From a checkpoint of a small masked image model.
Model: 40-pixel images, encoder arch vit, encoder norm layernorm, encoder moe top_k, encoder num experts 4, encoder patch size [4, 4], encoder layers 8, decoder layers 3.
Data: trained on photos with spoken descriptions (Open Images, Localized Narratives), 203450 training examples, 5.9 epochs.
Rows from block 5 of the encoder, named by matrix and row number. Rows with one number belong to one attention dimension. Each number is 200 + 30 x the weight over its row's rms, rounded and kept within 0 to 999. All counts start at 0. After the name is the row's rms in percent of the matrix's.
# q: attention query (encoder.blocks.5.attn.q.weight, 192x192), inputs 128-191
# k: attention key (encoder.blocks.5.attn.k.weight, 192x192), inputs 128-191
q.80,096,189,191,191,207,205,219,181,200,195,185,200,199,196,190,184,186,233,179,240,181,183,180,166,187,207,274,212,244,167,236,211,196,190,178,225,185,183,180,253,257,121,192,149,187,192,180,171,148,198,193,194,242,213,218,208,207,224,210,199,236,203,186,178,203
k.80,100,237,196,229,229,204,199,173,188,239,163,198,220,202,175,276,197,228,279,160,206,229,194,152,201,196,190,248,170,200,169,201,183,193,200,245,211,200,263,155,182,167,206,236,165,190,224,252,181,155,181,156,170,231,177,212,207,257,218,170,116,181,225,208,168
q.81,090,223,217,202,180,222,211,149,228,225,234,289,192,202,219,200,217,235,219,224,210,220,239,172,138,159,168,216,189,221,195,207,223,250,206,230,182,184,221,185,180,195,250,221,137,160,187,274,249,191,170,195,184,190,174,214,207,162,153,189,178,187,228,144,178
k.81,086,174,196,192,198,209,124,240,247,172,172,161,174,173,195,187,163,126,180,235,219,251,168,113,229,216,233,200,192,194,173,196,251,184,192,187,173,187,193,253,160,187,201,180,244,229,199,191,202,199,221,221,249,236,172,217,232,252,181,208,219,174,178,239,212
q.82,096,193,214,206,204,128,172,205,194,206,203,151,162,211,225,201,186,175,187,272,155,176,150,245,166,198,199,178,133,157,199,195,238,217,243,184,231,127,206,200,162,189,202,186,199,196,171,195,196,217,197,223,191,206,224,264,197,164,156,144,218,180,254,235,176
k.82,095,150,210,196,189,196,224,150,206,230,222,187,188,224,192,222,162,196,208,176,181,227,207,168,241,151,168,211,202,226,238,191,150,187,155,166,251,237,242,181,220,205,233,222,149,179,207,209,218,171,187,198,223,217,223,200,172,225,186,216,229,234,180,226,189
q.83,107,167,201,230,160,202,254,190,233,207,276,160,182,221,193,195,172,184,159,139,253,177,184,197,211,182,195,200,250,175,195,181,177,156,206,163,232,209,240,190,163,245,179,168,146,157,215,164,216,198,188,262,204,218,192,230,168,166,233,215,195,226,182,214,220
k.83,100,213,236,229,253,224,209,220,190,253,251,136,216,239,231,190,205,232,225,197,209,165,175,228,269,208,174,181,211,268,201,200,193,176,199,206,168,167,201,239,230,200,209,226,256,215,190,166,200,206,175,181,207,163,218,168,183,180,193,238,151,196,171,177,211
q.84,103,187,155,207,225,249,229,230,168,224,237,174,235,144,202,169,174,243,215,252,210,219,215,174,243,214,195,148,208,206,206,243,182,225,193,266,169,216,173,173,195,204,163,169,218,177,196,203,217,202,178,195,209,249,130,141,208,191,181,219,228,192,171,144,181
k.84,100,190,185,132,168,134,189,161,247,234,219,218,236,211,180,219,172,200,118,212,237,202,164,207,151,260,198,156,203,197,189,241,199,191,185,214,179,226,233,201,210,188,200,177,172,188,188,242,229,239,250,177,163,149,244,227,203,183,168,217,161,221,253,241,239
q.85,105,217,215,163,167,224,171,217,217,205,198,193,188,253,203,175,223,176,204,236,205,194,207,174,177,181,172,163,194,205,206,194,200,205,228,224,198,207,165,214,215,208,267,233,212,248,243,233,113,209,187,232,162,216,164,188,238,156,185,180,259,190,164,229,211
k.85,105,183,228,182,193,163,187,254,168,180,168,201,197,186,209,174,221,209,218,185,200,212,179,241,194,227,244,178,239,179,202,144,217,204,236,206,211,185,168,246,176,205,186,230,200,216,210,192,236,196,276,217,171,217,168,255,188,164,218,240,183,230,207,218,160
q.86,100,193,256,229,185,220,184,184,203,210,245,211,244,257,226,262,237,173,177,206,232,201,229,226,173,247,160,176,196,230,193,218,176,151,183,164,225,137,204,199,237,234,185,211,146,159,193,147,171,206,211,155,211,187,195,164,203,294,181,217,222,169,174,169,239
k.86,096,183,177,184,177,183,220,270,228,243,181,209,189,203,190,140,162,194,193,168,195,165,205,245,167,235,223,169,239,211,209,155,210,164,168,157,189,214,206,178,178,217,206,184,245,183,117,220,227,251,155,222,246,202,237,195,253,205,139,198,215,232,195,178,160
q.87,100,253,223,279,205,227,211,167,138,253,237,217,194,161,212,166,249,215,185,192,232,207,206,214,175,214,194,224,221,246,229,224,234,161,199,239,195,207,213,239,221,227,199,187,201,217,171,170,136,192,196,162,180,200,216,162,200,257,205,219,156,208,175,217,223
k.87,105,181,192,154,207,219,195,202,215,155,253,173,197,188,188,248,189,211,216,206,202,201,201,182,214,230,226,199,205,178,191,239,178,176,207,206,207,232,183,229,191,185,181,173,211,206,186,226,148,221,245,161,213,252,220,210,240,243,190,152,195,221,176,180,187
q.88,095,177,189,213,195,178,172,215,204,221,230,229,212,193,236,208,212,199,217,160,206,207,245,216,174,162,213,238,163,219,149,200,182,207,212,155,181,181,252,200,140,233,183,178,234,209,223,228,227,182,195,144,233,170,206,174,193,253,241,214,215,194,166,159,218
k.88,099,234,246,186,219,213,172,230,250,176,181,167,219,204,193,203,212,160,242,254,232,177,249,243,170,201,175,161,236,167,197,216,222,216,172,212,171,186,183,189,218,224,196,142,156,174,243,240,246,219,231,208,211,199,202,234,173,161,221,176,170,150,148,239,173
q.89,095,203,188,240,187,221,187,147,256,216,243,196,160,242,176,203,176,225,165,134,223,214,145,159,177,159,240,230,206,206,184,188,178,243,248,159,212,224,216,203,177,265,177,182,128,181,198,216,181,209,208,231,158,241,182,230,146,214,244,222,229,229,190,210,210
k.89,099,214,224,149,199,237,227,209,173,199,192,170,226,185,169,170,174,194,241,203,156,193,237,238,231,248,189,161,189,288,239,238,173,227,165,248,195,175,186,227,218,189,196,220,215,234,257,210,259,194,239,243,168,142,192,182,218,122,206,222,118,163,210,188,165
q.90,099,169,138,181,226,177,190,238,186,214,181,179,258,194,175,196,259,207,200,253,222,192,167,200,198,165,174,151,263,221,220,165,195,196,216,209,205,226,173,172,251,214,159,146,199,165,219,142,226,213,188,208,232,256,284,211,236,179,163,179,230,227,197,206,204
k.90,100,209,214,194,169,172,297,147,156,238,191,156,169,249,260,160,207,206,207,194,243,230,171,210,183,214,206,233,232,196,226,224,228,233,261,233,214,200,191,136,189,223,200,171,231,193,146,190,216,180,143,106,161,177,197,193,213,186,186,153,168,167,193,171,159
q.91,095,242,188,290,231,190,198,205,223,195,203,219,217,202,252,169,165,223,226,213,179,212,133,223,238,125,176,216,236,220,166,218,197,188,191,249,198,181,176,264,179,255,196,155,243,189,195,190,150,163,191,228,140,226,184,196,197,195,147,188,152,149,196,157,184
k.91,097,184,193,210,150,212,153,184,212,174,190,148,236,216,182,154,209,180,172,181,166,272,215,229,230,241,203,208,176,211,237,146,166,153,204,215,171,236,202,146,212,241,176,238,221,215,178,218,229,262,246,198,203,234,135,227,216,156,222,217,203,220,176,193,210
q.92,100,200,254,172,201,176,192,148,197,229,232,220,203,216,235,209,249,186,249,199,219,199,209,235,192,147,176,172,203,157,183,207,168,190,208,230,224,174,195,231,207,231,214,154,199,176,201,246,208,173,186,199,206,192,213,199,190,216,222,157,203,165,173,201,192
k.92,098,195,267,174,244,159,226,224,205,179,166,177,199,155,162,189,178,174,174,253,135,210,234,228,196,215,250,181,182,214,253,182,183,151,189,143,249,207,201,166,175,164,231,184,186,205,178,192,240,139,205,239,235,199,189,196,206,202,163,195,239,193,188,254,183
q.93,105,185,197,204,261,222,172,220,214,187,170,247,164,148,269,143,191,205,196,181,142,210,198,166,145,152,191,184,208,190,198,196,207,173,192,176,184,194,152,244,251,200,210,192,201,218,190,171,247,212,176,237,215,217,212,173,220,258,210,198,273,233,213,245,172
k.93,093,185,239,244,214,165,226,163,198,216,178,209,172,106,210,239,172,209,210,189,140,174,211,254,225,202,149,161,190,195,181,192,229,202,139,182,228,185,238,208,194,264,194,205,224,229,198,140,173,217,233,176,214,205,174,231,160,215,188,232,213,160,224,179,220
q.94,110,227,201,132,193,152,152,232,192,188,218,250,172,197,209,228,146,208,208,212,172,157,209,186,210,193,190,175,224,221,174,198,216,211,263,236,249,230,201,206,201,179,207,163,187,202,150,236,222,235,186,201,216,185,220,255,201,239,190,203,210,188,245,160,196
k.94,103,220,202,225,256,226,224,194,214,129,194,162,262,179,194,183,176,214,188,267,224,224,202,218,224,195,165,261,230,231,211,179,228,165,207,225,153,150,129,244,149,228,219,230,242,205,235,170,198,211,182,227,202,215,193,204,171,207,185,196,194,243,207,209,232
q.95,105,192,174,190,243,193,189,198,275,222,175,184,184,229,204,225,207,177,223,205,173,137,193,188,191,187,212,157,225,199,222,205,226,175,175,200,171,163,177,219,211,168,217,197,244,203,192,219,204,166,110,197,187,195,207,217,143,211,173,206,230,163,243,213,201
k.95,104,270,218,176,216,124,155,191,139,125,189,244,237,225,217,153,188,154,182,197,207,169,165,218,226,143,199,192,181,192,210,182,215,195,158,226,251,200,234,180,204,191,226,212,174,145,164,211,204,206,221,250,185,204,154,206,147,154,235,236,229,238,179,185,203
q.96,095,223,169,261,194,175,207,207,215,200,208,179,215,202,166,228,213,173,211,177,191,158,203,179,237,168,176,244,145,208,201,239,201,179,211,191,232,242,204,236,213,204,203,206,190,184,219,211,217,187,164,203,187,254,218,239,258,199,193,193,237,160,211,131,190
k.96,092,207,175,249,208,285,203,154,158,214,226,200,158,189,217,176,147,195,234,256,227,155,199,213,197,173,249,125,241,191,214,181,169,208,173,203,170,184,200,189,197,226,166,180,171,201,160,165,191,173,263,244,196,222,208,190,161,235,218,179,228,200,248,184,176
q.97,099,187,152,223,191,243,170,210,220,199,236,219,189,204,234,201,190,207,220,181,161,167,190,253,239,172,215,212,252,207,208,193,209,201,167,191,149,223,214,172,208,209,222,199,131,212,193,191,172,206,219,201,135,136,222,258,229,224,179,174,176,232,188,180,207
k.97,098,213,202,187,211,167,230,200,186,164,217,174,180,240,171,154,198,157,218,231,176,209,221,232,182,217,225,181,152,209,239,202,226,157,153,217,243,230,168,203,122,239,182,209,207,218,159,211,203,204,234,207,266,238,192,218,224,208,185,206,153,154,238,219,151
q.98,099,179,180,234,150,193,172,172,202,225,245,210,202,182,190,210,180,220,218,146,147,193,199,209,164,182,216,175,193,213,180,154,194,201,184,200,249,152,152,142,216,233,147,149,183,216,201,136,198,204,238,242,150,223,219,213,317,167,208,219,216,204,213,185,190
k.98,091,210,209,209,262,243,257,208,199,195,168,131,225,259,202,236,217,199,220,165,190,218,209,195,195,205,170,203,191,139,192,206,200,228,179,182,239,168,205,192,219,213,208,235,131,173,139,159,226,259,183,167,152,189,192,225,205,196,199,214,202,242,165,236,190
q.99,091,199,153,189,160,230,181,221,157,167,186,222,205,206,202,257,224,210,186,196,234,149,163,212,117,224,187,212,192,204,254,232,219,231,191,224,216,242,141,184,174,214,185,278,255,197,234,161,157,237,192,187,192,181,227,185,240,185,203,193,153,217,177,200,214
k.99,092,176,237,248,247,156,191,195,193,213,225,241,168,214,224,157,200,194,164,180,160,206,216,228,220,238,212,205,237,179,196,184,218,156,202,188,177,223,187,220,196,180,258,157,220,195,194,161,218,164,201,126,226,156,176,223,237,246,159,228,190,246,159,183,216
q.100,089,163,213,199,226,191,203,239,217,214,151,193,215,193,200,188,210,158,191,198,243,181,206,179,226,171,221,144,183,185,229,163,240,192,210,182,210,238,183,199,158,250,169,248,158,169,181,213,226,139,196,230,193,207,219,252,186,216,232,201,160,189,205,165,197
k.100,087,219,199,161,183,179,184,190,183,154,229,203,227,208,208,194,184,186,180,234,201,212,199,242,170,206,162,221,193,167,261,222,183,218,197,188,208,161,214,193,222,164,195,216,203,246,247,175,183,215,200,127,159,232,279,185,175,183,245,206,198,203,167,178,181
q.101,097,201,211,206,244,212,203,205,187,220,211,242,211,187,219,207,198,169,214,205,180,228,235,190,193,156,184,180,178,225,166,173,260,211,173,273,205,243,184,292,193,239,182,236,203,198,163,193,231,224,137,191,224,179,206,209,266,182,181,164,213,174,231,141,214
k.101,095,217,135,201,188,183,178,182,193,150,176,226,222,144,205,211,219,158,245,190,209,183,174,166,205,241,160,155,245,221,224,266,156,162,202,168,197,218,240,132,182,174,247,203,187,232,194,211,193,186,207,173,117,195,193,174,223,166,206,220,161,172,233,232,199
q.102,098,153,168,226,215,195,184,203,160,211,200,187,164,183,251,221,226,215,177,226,196,211,158,183,231,152,190,206,226,269,196,190,165,232,228,236,136,218,158,147,203,171,258,177,187,207,243,209,187,197,146,192,197,182,219,212,195,263,238,215,221,216,201,176,135
k.102,105,236,201,168,161,182,208,163,183,161,217,191,145,203,194,174,200,190,185,177,229,162,182,197,187,206,254,150,235,202,198,256,176,230,260,163,207,200,205,233,189,204,238,138,193,261,196,139,223,201,236,180,214,243,253,199,144,186,181,157,197,253,209,231,219
q.103,096,168,172,131,256,179,202,244,198,163,199,235,223,239,198,200,257,195,254,182,205,231,173,259,206,191,170,193,156,154,214,169,242,233,201,150,232,281,217,203,151,193,215,180,200,190,241,241,180,141,181,267,142,187,238,138,191,233,191,203,195,213,183,203,141
k.103,101,149,195,156,208,183,181,221,211,177,179,138,224,250,165,204,271,180,169,222,217,211,207,204,162,181,222,248,173,194,205,174,227,193,202,206,195,175,182,225,169,162,152,178,207,200,190,173,169,177,221,138,180,232,200,246,158,201,195,168,140,246,223,194,241
q.104,103,251,245,198,243,206,212,254,197,219,219,207,193,195,201,208,206,183,166,224,172,220,172,169,194,217,150,225,163,222,244,130,235,180,209,183,193,284,223,236,187,202,192,170,162,173,235,207,164,198,179,183,229,194,176,159,190,232,178,181,191,213,182,211,182
k.104,097,216,171,171,209,199,139,222,209,172,156,211,246,233,178,209,261,194,187,220,177,150,194,223,234,176,206,203,196,166,180,243,177,183,163,180,205,186,208,199,166,205,210,208,186,180,170,176,209,122,220,211,133,258,204,262,197,191,229,197,216,141,211,207,181
q.105,096,197,202,180,182,195,202,202,210,157,138,210,196,196,165,150,139,255,295,213,250,218,204,250,164,221,193,181,126,223,161,222,177,180,108,186,196,182,241,166,207,165,193,190,156,205,176,221,214,215,188,222,203,156,198,207,173,198,184,194,188,185,242,222,166
k.105,096,230,210,177,166,205,229,182,225,188,206,186,228,246,209,225,225,212,151,196,170,244,199,177,263,196,249,188,232,211,206,230,239,152,201,231,211,228,201,228,190,234,195,219,134,190,145,228,229,270,214,225,201,155,214,213,155,192,197,177,206,204,162,153,224
q.106,095,214,228,237,202,221,196,186,214,272,156,205,225,171,214,163,194,177,143,185,189,195,212,198,190,209,217,191,225,219,276,221,149,226,229,215,207,198,222,245,239,149,213,221,224,245,188,189,201,268,207,244,203,238,221,201,263,213,222,166,224,152,213,237,173
k.106,103,251,123,221,179,179,199,156,161,203,215,229,195,166,161,197,207,191,243,270,216,167,195,181,275,205,168,251,216,186,194,198,263,178,199,213,206,191,211,161,216,266,210,166,119,148,180,192,214,175,193,155,231,225,195,203,149,180,183,213,204,203,209,208,177
q.107,111,208,182,192,154,181,197,213,141,148,166,236,205,239,188,219,171,217,255,205,244,199,210,158,216,164,178,208,211,168,204,150,218,200,213,205,243,222,222,232,260,174,188,241,224,194,225,153,214,148,197,204,215,221,174,157,239,160,178,203,199,202,164,193,172
k.107,110,106,200,161,200,190,185,232,159,237,202,140,206,222,158,209,155,201,165,227,179,186,224,163,178,178,248,219,188,162,248,223,230,224,243,201,172,218,143,232,191,187,185,271,193,177,196,189,184,205,206,165,221,230,194,166,189,187,200,163,218,235,182,208,205
q.108,101,156,218,244,232,206,149,204,255,147,169,232,179,164,184,163,215,194,176,198,205,191,191,216,191,208,228,191,160,180,194,210,231,153,127,165,242,219,226,121,207,258,185,156,238,258,220,256,221,190,194,217,211,159,230,259,177,190,216,184,187,198,197,185,216
k.108,108,192,220,200,215,196,201,143,213,215,187,253,211,193,249,136,203,166,208,188,181,172,271,233,147,200,199,193,171,178,210,197,218,167,199,169,219,201,151,245,144,228,179,153,192,210,205,213,237,197,228,216,174,234,197,189,195,233,199,199,222,201,186,178,238
q.109,101,241,218,270,228,175,251,180,184,245,230,206,163,236,212,221,237,198,168,186,277,207,147,190,225,195,170,206,219,223,122,174,197,159,195,137,185,207,179,186,223,228,243,190,214,245,208,231,199,166,226,157,156,214,225,214,224,140,174,138,211,229,227,255,210
k.109,105,202,204,199,197,286,206,181,179,177,189,226,160,169,199,235,174,223,187,201,186,174,222,222,156,220,219,195,157,190,234,260,135,210,202,230,172,229,228,225,167,198,175,184,153,191,227,186,259,191,161,180,246,207,190,214,214,245,235,212,193,209,189,119,203
q.110,092,185,228,213,172,177,180,206,189,179,207,229,169,162,272,166,155,187,166,163,225,250,199,156,201,189,224,192,246,146,272,210,183,209,240,195,235,153,200,141,176,214,243,163,214,196,216,189,138,262,144,160,225,214,224,254,221,163,176,156,180,172,200,163,198
k.110,101,246,179,201,208,197,254,171,225,222,197,179,201,205,188,216,157,224,188,248,126,165,209,196,192,180,189,163,176,199,212,198,183,184,168,198,171,198,220,223,197,201,199,253,166,195,256,166,234,215,254,188,188,222,205,244,162,200,216,249,215,215,223,233,209
q.111,108,221,235,181,207,187,210,208,190,205,213,202,132,154,252,216,159,230,227,204,163,243,177,209,224,159,196,184,202,186,240,189,230,154,166,195,234,162,222,224,216,235,193,183,217,298,196,239,194,202,199,201,192,190,214,214,167,213,141,191,211,180,198,192,211
k.111,103,194,159,205,163,241,198,149,231,189,153,180,226,203,178,222,207,194,169,191,187,236,265,153,149,218,189,231,154,201,183,206,157,198,233,220,187,237,198,174,225,220,186,167,193,208,214,153,188,203,185,207,180,250,184,229,181,145,280,174,215,192,198,230,114
q.112,094,206,183,170,247,185,184,232,185,170,203,214,152,187,216,168,225,190,225,175,214,176,238,242,193,251,210,188,229,204,210,178,225,218,182,188,206,200,221,193,205,177,152,206,217,203,239,182,199,167,271,243,238,148,174,217,202,144,197,206,213,237,202,232,226
k.112,100,163,214,256,207,190,210,180,207,253,196,230,196,222,171,222,185,228,125,216,216,182,215,177,205,188,192,194,178,221,193,193,232,225,192,210,229,149,178,147,153,215,238,149,208,142,216,215,191,259,138,181,198,226,237,228,204,235,215,204,197,212,178,186,166
q.113,098,168,190,200,231,183,194,257,150,198,169,201,213,214,238,213,191,232,209,208,136,160,214,205,224,264,229,234,197,224,190,190,249,213,219,265,239,195,156,226,202,219,186,225,219,178,224,154,202,161,162,228,205,210,183,232,221,190,176,196,197,243,212,182,167
k.113,099,205,164,163,194,204,215,191,158,217,160,244,191,190,163,220,227,211,171,248,206,249,209,192,147,178,187,223,224,113,241,160,179,172,207,195,156,185,128,208,162,159,214,264,168,183,222,186,177,234,178,195,206,197,198,158,224,150,192,162,205,181,213,212,216
q.114,097,154,200,181,234,163,184,245,215,224,174,172,165,201,252,182,202,173,217,208,199,216,261,174,206,229,188,223,224,179,205,145,207,223,186,165,211,167,223,221,155,163,164,181,219,169,196,224,196,194,222,238,232,164,193,202,247,176,196,196,202,177,153,188,203
k.114,096,191,227,196,191,222,233,195,193,167,141,199,208,223,228,210,235,227,201,176,178,215,206,157,158,213,166,219,192,190,172,169,199,165,178,221,202,186,175,207,152,171,192,207,239,190,181,178,239,212,236,192,226,231,232,151,239,212,166,269,166,229,134,228,228
q.115,103,187,187,194,211,213,231,220,234,234,201,247,193,234,172,204,192,236,180,141,190,163,225,150,244,187,213,230,186,234,218,218,183,168,190,155,248,227,224,237,213,219,146,218,189,187,146,223,217,186,214,207,232,185,185,147,242,202,222,208,190,189,200,180,209
k.115,099,224,187,257,154,230,172,139,203,222,243,173,217,149,212,227,198,254,199,193,218,173,160,180,181,194,236,209,154,182,222,185,213,167,167,207,159,247,194,203,198,234,197,177,205,229,188,231,193,232,151,143,179,180,220,178,175,210,216,195,222,240,199,255,225
q.116,092,193,238,242,243,208,197,223,196,193,179,175,180,224,171,225,152,227,215,205,207,207,153,209,191,160,131,189,202,177,185,210,217,233,222,186,204,182,141,180,185,155,259,220,198,201,169,219,166,211,201,190,182,216,174,186,174,208,197,231,244,209,243,224,229
k.116,099,211,184,199,210,209,199,218,191,178,232,183,204,192,247,171,235,194,165,235,218,245,148,191,212,193,233,194,221,218,254,209,150,202,182,211,245,211,172,206,213,187,247,204,178,206,201,203,211,204,176,214,254,226,238,230,239,178,187,222,217,187,206,195,154
q.117,096,190,221,185,198,265,146,211,189,161,268,195,200,206,168,222,211,177,219,235,202,140,184,200,178,242,138,236,208,165,223,202,185,197,165,184,246,227,185,197,205,215,230,180,182,209,177,201,283,203,154,224,163,166,123,240,267,198,241,274,198,241,198,160,197
k.117,107,168,187,253,211,179,196,190,193,256,125,154,255,174,220,259,170,200,199,215,229,204,244,217,191,145,244,183,156,204,164,204,174,184,184,213,200,182,152,240,179,204,145,249,250,158,210,166,208,187,205,151,171,260,225,178,209,209,176,206,190,226,152,221,199
q.118,099,164,190,240,157,227,232,229,176,180,212,226,186,179,217,200,169,175,163,153,210,229,203,239,224,203,231,169,226,175,218,215,248,187,186,212,145,200,195,221,117,154,202,223,204,212,149,196,169,153,233,212,183,209,159,192,135,204,210,161,166,197,218,165,227
k.118,097,180,230,194,247,143,195,241,169,192,228,240,224,229,192,188,225,205,242,213,145,174,175,193,156,192,236,158,233,249,167,191,150,256,215,209,221,247,181,184,226,204,214,170,219,213,221,205,244,222,172,209,221,240,210,239,232,140,198,173,162,192,210,216,182
q.119,100,186,151,235,229,176,179,209,195,187,195,235,184,238,208,184,189,210,199,191,215,268,200,219,204,252,205,160,217,212,222,204,217,204,199,217,241,177,205,175,232,223,214,132,151,202,180,227,226,210,206,180,186,166,229,219,186,226,184,239,177,225,207,160,197
k.119,102,221,197,169,207,233,209,154,202,207,240,148,228,160,209,157,178,229,216,219,216,169,191,181,175,197,202,213,148,221,190,197,164,228,235,175,209,190,166,187,185,232,204,238,214,234,207,176,166,256,230,190,236,215,160,184,196,193,180,189,209,243,229,239,233
q.120,094,193,239,152,194,186,271,223,200,228,190,174,139,225,164,230,219,192,228,165,193,187,194,171,217,162,160,191,199,171,170,227,250,197,173,148,158,204,170,246,163,224,213,170,234,163,220,145,199,190,204,179,172,244,167,244,214,187,180,165,238,196,231,193,197
k.120,097,168,134,261,216,181,178,241,165,178,196,210,189,125,153,159,212,216,238,186,177,254,215,227,170,225,258,213,237,216,233,153,184,141,200,227,203,214,201,203,229,165,168,246,192,219,186,169,181,199,205,152,157,217,235,169,243,182,196,250,189,203,212,217,178
q.121,095,209,258,189,217,225,194,207,206,219,171,132,226,172,161,168,137,195,171,231,209,218,173,259,218,198,131,201,184,215,229,208,217,161,156,203,191,168,195,282,145,171,243,185,238,185,169,165,215,232,175,221,201,195,191,152,226,222,201,172,233,170,190,162,208
k.121,107,190,189,198,243,228,130,256,200,181,157,167,229,151,214,217,227,183,247,200,186,159,210,198,246,171,221,242,230,189,192,192,215,179,215,203,209,244,167,198,161,250,187,169,185,197,190,255,225,219,199,228,201,158,172,201,182,158,184,202,183,168,192,256,176
q.122,090,197,210,205,219,203,152,189,232,163,195,180,205,159,187,201,234,192,247,218,178,220,240,204,225,184,252,180,149,165,221,180,172,159,238,255,228,206,216,206,202,211,243,141,242,215,166,227,236,167,187,218,185,228,195,162,194,189,213,250,188,156,208,140,177
k.122,089,220,205,159,204,170,216,248,184,222,236,205,171,202,225,233,194,243,207,211,215,159,122,195,221,248,186,217,189,220,180,237,193,221,191,236,197,176,242,195,199,195,164,190,181,175,194,209,206,248,195,161,177,122,174,216,211,152,212,200,194,224,212,215,227
q.123,108,243,186,186,183,181,232,245,175,184,239,188,164,201,196,213,148,158,207,197,206,232,196,136,176,188,183,202,205,189,192,224,198,238,221,193,161,154,239,190,206,206,195,198,180,205,221,159,243,208,198,234,226,190,178,182,233,201,214,199,168,152,183,228,213
k.123,109,221,131,200,188,263,175,219,204,209,219,180,182,208,230,205,179,213,221,160,235,225,210,177,167,154,232,253,257,239,200,212,181,210,217,236,194,165,149,241,210,265,234,247,191,182,209,175,190,231,176,178,190,223,249,203,175,240,172,169,206,191,155,240,214
q.124,104,213,203,236,211,193,175,174,166,201,202,235,185,179,241,190,209,188,190,184,206,205,191,205,145,195,278,164,181,179,184,156,215,131,196,178,186,212,246,277,234,206,181,205,204,231,211,215,198,221,217,167,180,172,158,180,210,211,243,240,168,214,173,216,230
k.124,103,188,225,196,181,221,194,233,186,171,202,237,180,246,186,232,233,227,257,177,189,193,201,172,158,265,169,249,226,172,219,225,191,213,160,171,212,204,178,146,253,237,208,201,193,148,216,163,242,246,190,152,213,209,217,222,236,194,150,150,160,160,256,161,205
q.125,100,197,165,226,196,260,249,234,192,207,192,176,175,160,213,145,191,241,220,238,181,206,211,187,162,177,184,151,176,193,220,207,116,203,177,169,159,204,259,169,195,183,239,149,169,185,202,177,209,175,191,222,226,189,192,219,189,195,214,249,214,212,234,217,234
k.125,099,259,181,191,195,156,159,238,212,243,233,178,151,167,199,219,177,231,189,195,218,196,184,207,241,208,241,227,180,213,117,240,231,183,176,173,253,155,150,234,221,233,208,285,194,216,240,207,193,232,196,197,159,190,186,182,221,157,195,233,220,184,182,214,171
q.126,103,209,188,200,206,134,184,176,231,196,221,266,170,199,218,161,221,185,163,212,144,202,210,220,173,169,196,224,192,164,162,166,186,202,200,146,203,162,197,228,189,204,202,188,217,204,165,234,219,180,244,222,234,156,232,219,263,225,191,222,266,189,233,209,225
k.126,102,220,217,175,232,244,184,214,209,161,164,167,234,202,134,239,188,147,187,241,194,253,229,256,154,193,131,210,185,158,193,155,189,197,227,202,203,228,166,145,180,213,217,179,202,219,201,228,171,199,199,240,188,229,165,184,199,174,202,171,265,188,137,223,192
q.127,098,224,227,196,174,238,191,216,264,169,195,257,191,178,198,241,221,236,186,206,174,154,150,218,149,176,163,182,181,165,175,166,220,209,171,186,191,198,211,185,227,219,157,148,201,195,230,223,215,239,183,196,224,146,230,171,202,224,237,144,208,192,178,157,190
k.127,097,224,207,223,220,198,155,199,212,170,197,245,152,152,216,188,193,211,206,173,238,241,241,255,202,190,207,190,155,155,217,179,206,167,211,182,200,221,191,194,187,242,226,201,219,233,178,225,207,209,193,231,160,187,197,164,132,217,187,206,172,214,201,169,220
q.128,095,218,159,184,180,226,219,230,159,223,169,197,234,151,146,187,212,208,147,157,254,202,224,146,198,220,182,202,201,254,198,185,172,228,186,180,183,224,245,200,283,238,156,208,225,178,224,270,173,142,137,177,189,239,226,195,221,192,163,200,218,170,186,170,166
k.128,090,220,170,203,234,163,179,219,257,220,180,226,185,219,202,222,182,199,196,183,143,169,184,139,228,182,223,220,181,233,225,169,213,218,171,267,226,208,196,220,186,162,191,219,210,207,239,193,188,242,206,210,198,222,197,167,180,159,205,193,181,219,207,189,203
q.129,102,194,243,175,197,238,182,225,186,183,141,201,170,178,249,200,206,224,230,204,180,247,236,165,183,236,187,232,222,214,250,192,238,192,189,227,198,239,196,201,170,242,194,190,193,183,190,199,238,233,146,229,242,181,229,234,208,201,234,242,162,161,215,198,180
k.129,100,139,187,241,171,201,150,201,214,221,220,192,216,186,196,178,186,198,156,173,194,204,198,230,156,216,178,185,194,170,198,142,203,212,172,250,230,177,155,200,234,204,215,235,220,198,246,223,183,219,261,210,210,205,203,214,215,175,162,182,188,247,157,258,232
q.130,101,178,123,191,195,207,169,199,201,236,227,253,170,179,197,230,211,178,185,191,184,183,198,202,179,185,219,144,189,214,230,206,161,232,204,160,258,250,235,207,165,194,187,215,176,221,169,192,217,188,189,169,259,250,185,263,186,178,227,174,210,153,150,223,165
k.130,105,225,221,235,190,187,249,178,223,202,203,221,238,212,224,152,154,199,224,223,148,224,194,189,192,210,217,182,244,191,146,230,175,192,250,230,156,211,217,180,243,181,225,166,204,196,215,158,205,222,168,223,156,215,172,207,169,212,180,217,165,208,281,151,165
q.131,105,211,202,165,224,182,165,179,207,171,251,230,201,169,222,238,184,207,199,159,183,173,202,214,233,214,254,164,153,166,226,219,208,181,178,245,135,205,179,271,234,221,205,152,166,157,202,187,244,228,197,177,236,180,250,168,181,230,175,225,193,185,224,146,224
k.131,105,227,192,184,172,177,209,208,169,219,162,149,159,157,171,168,201,269,207,211,264,163,145,178,234,162,172,233,241,204,223,205,231,181,192,184,171,202,232,214,246,210,168,209,241,240,218,198,196,228,210,179,135,207,165,248,150,217,245,163,222,258,213,201,195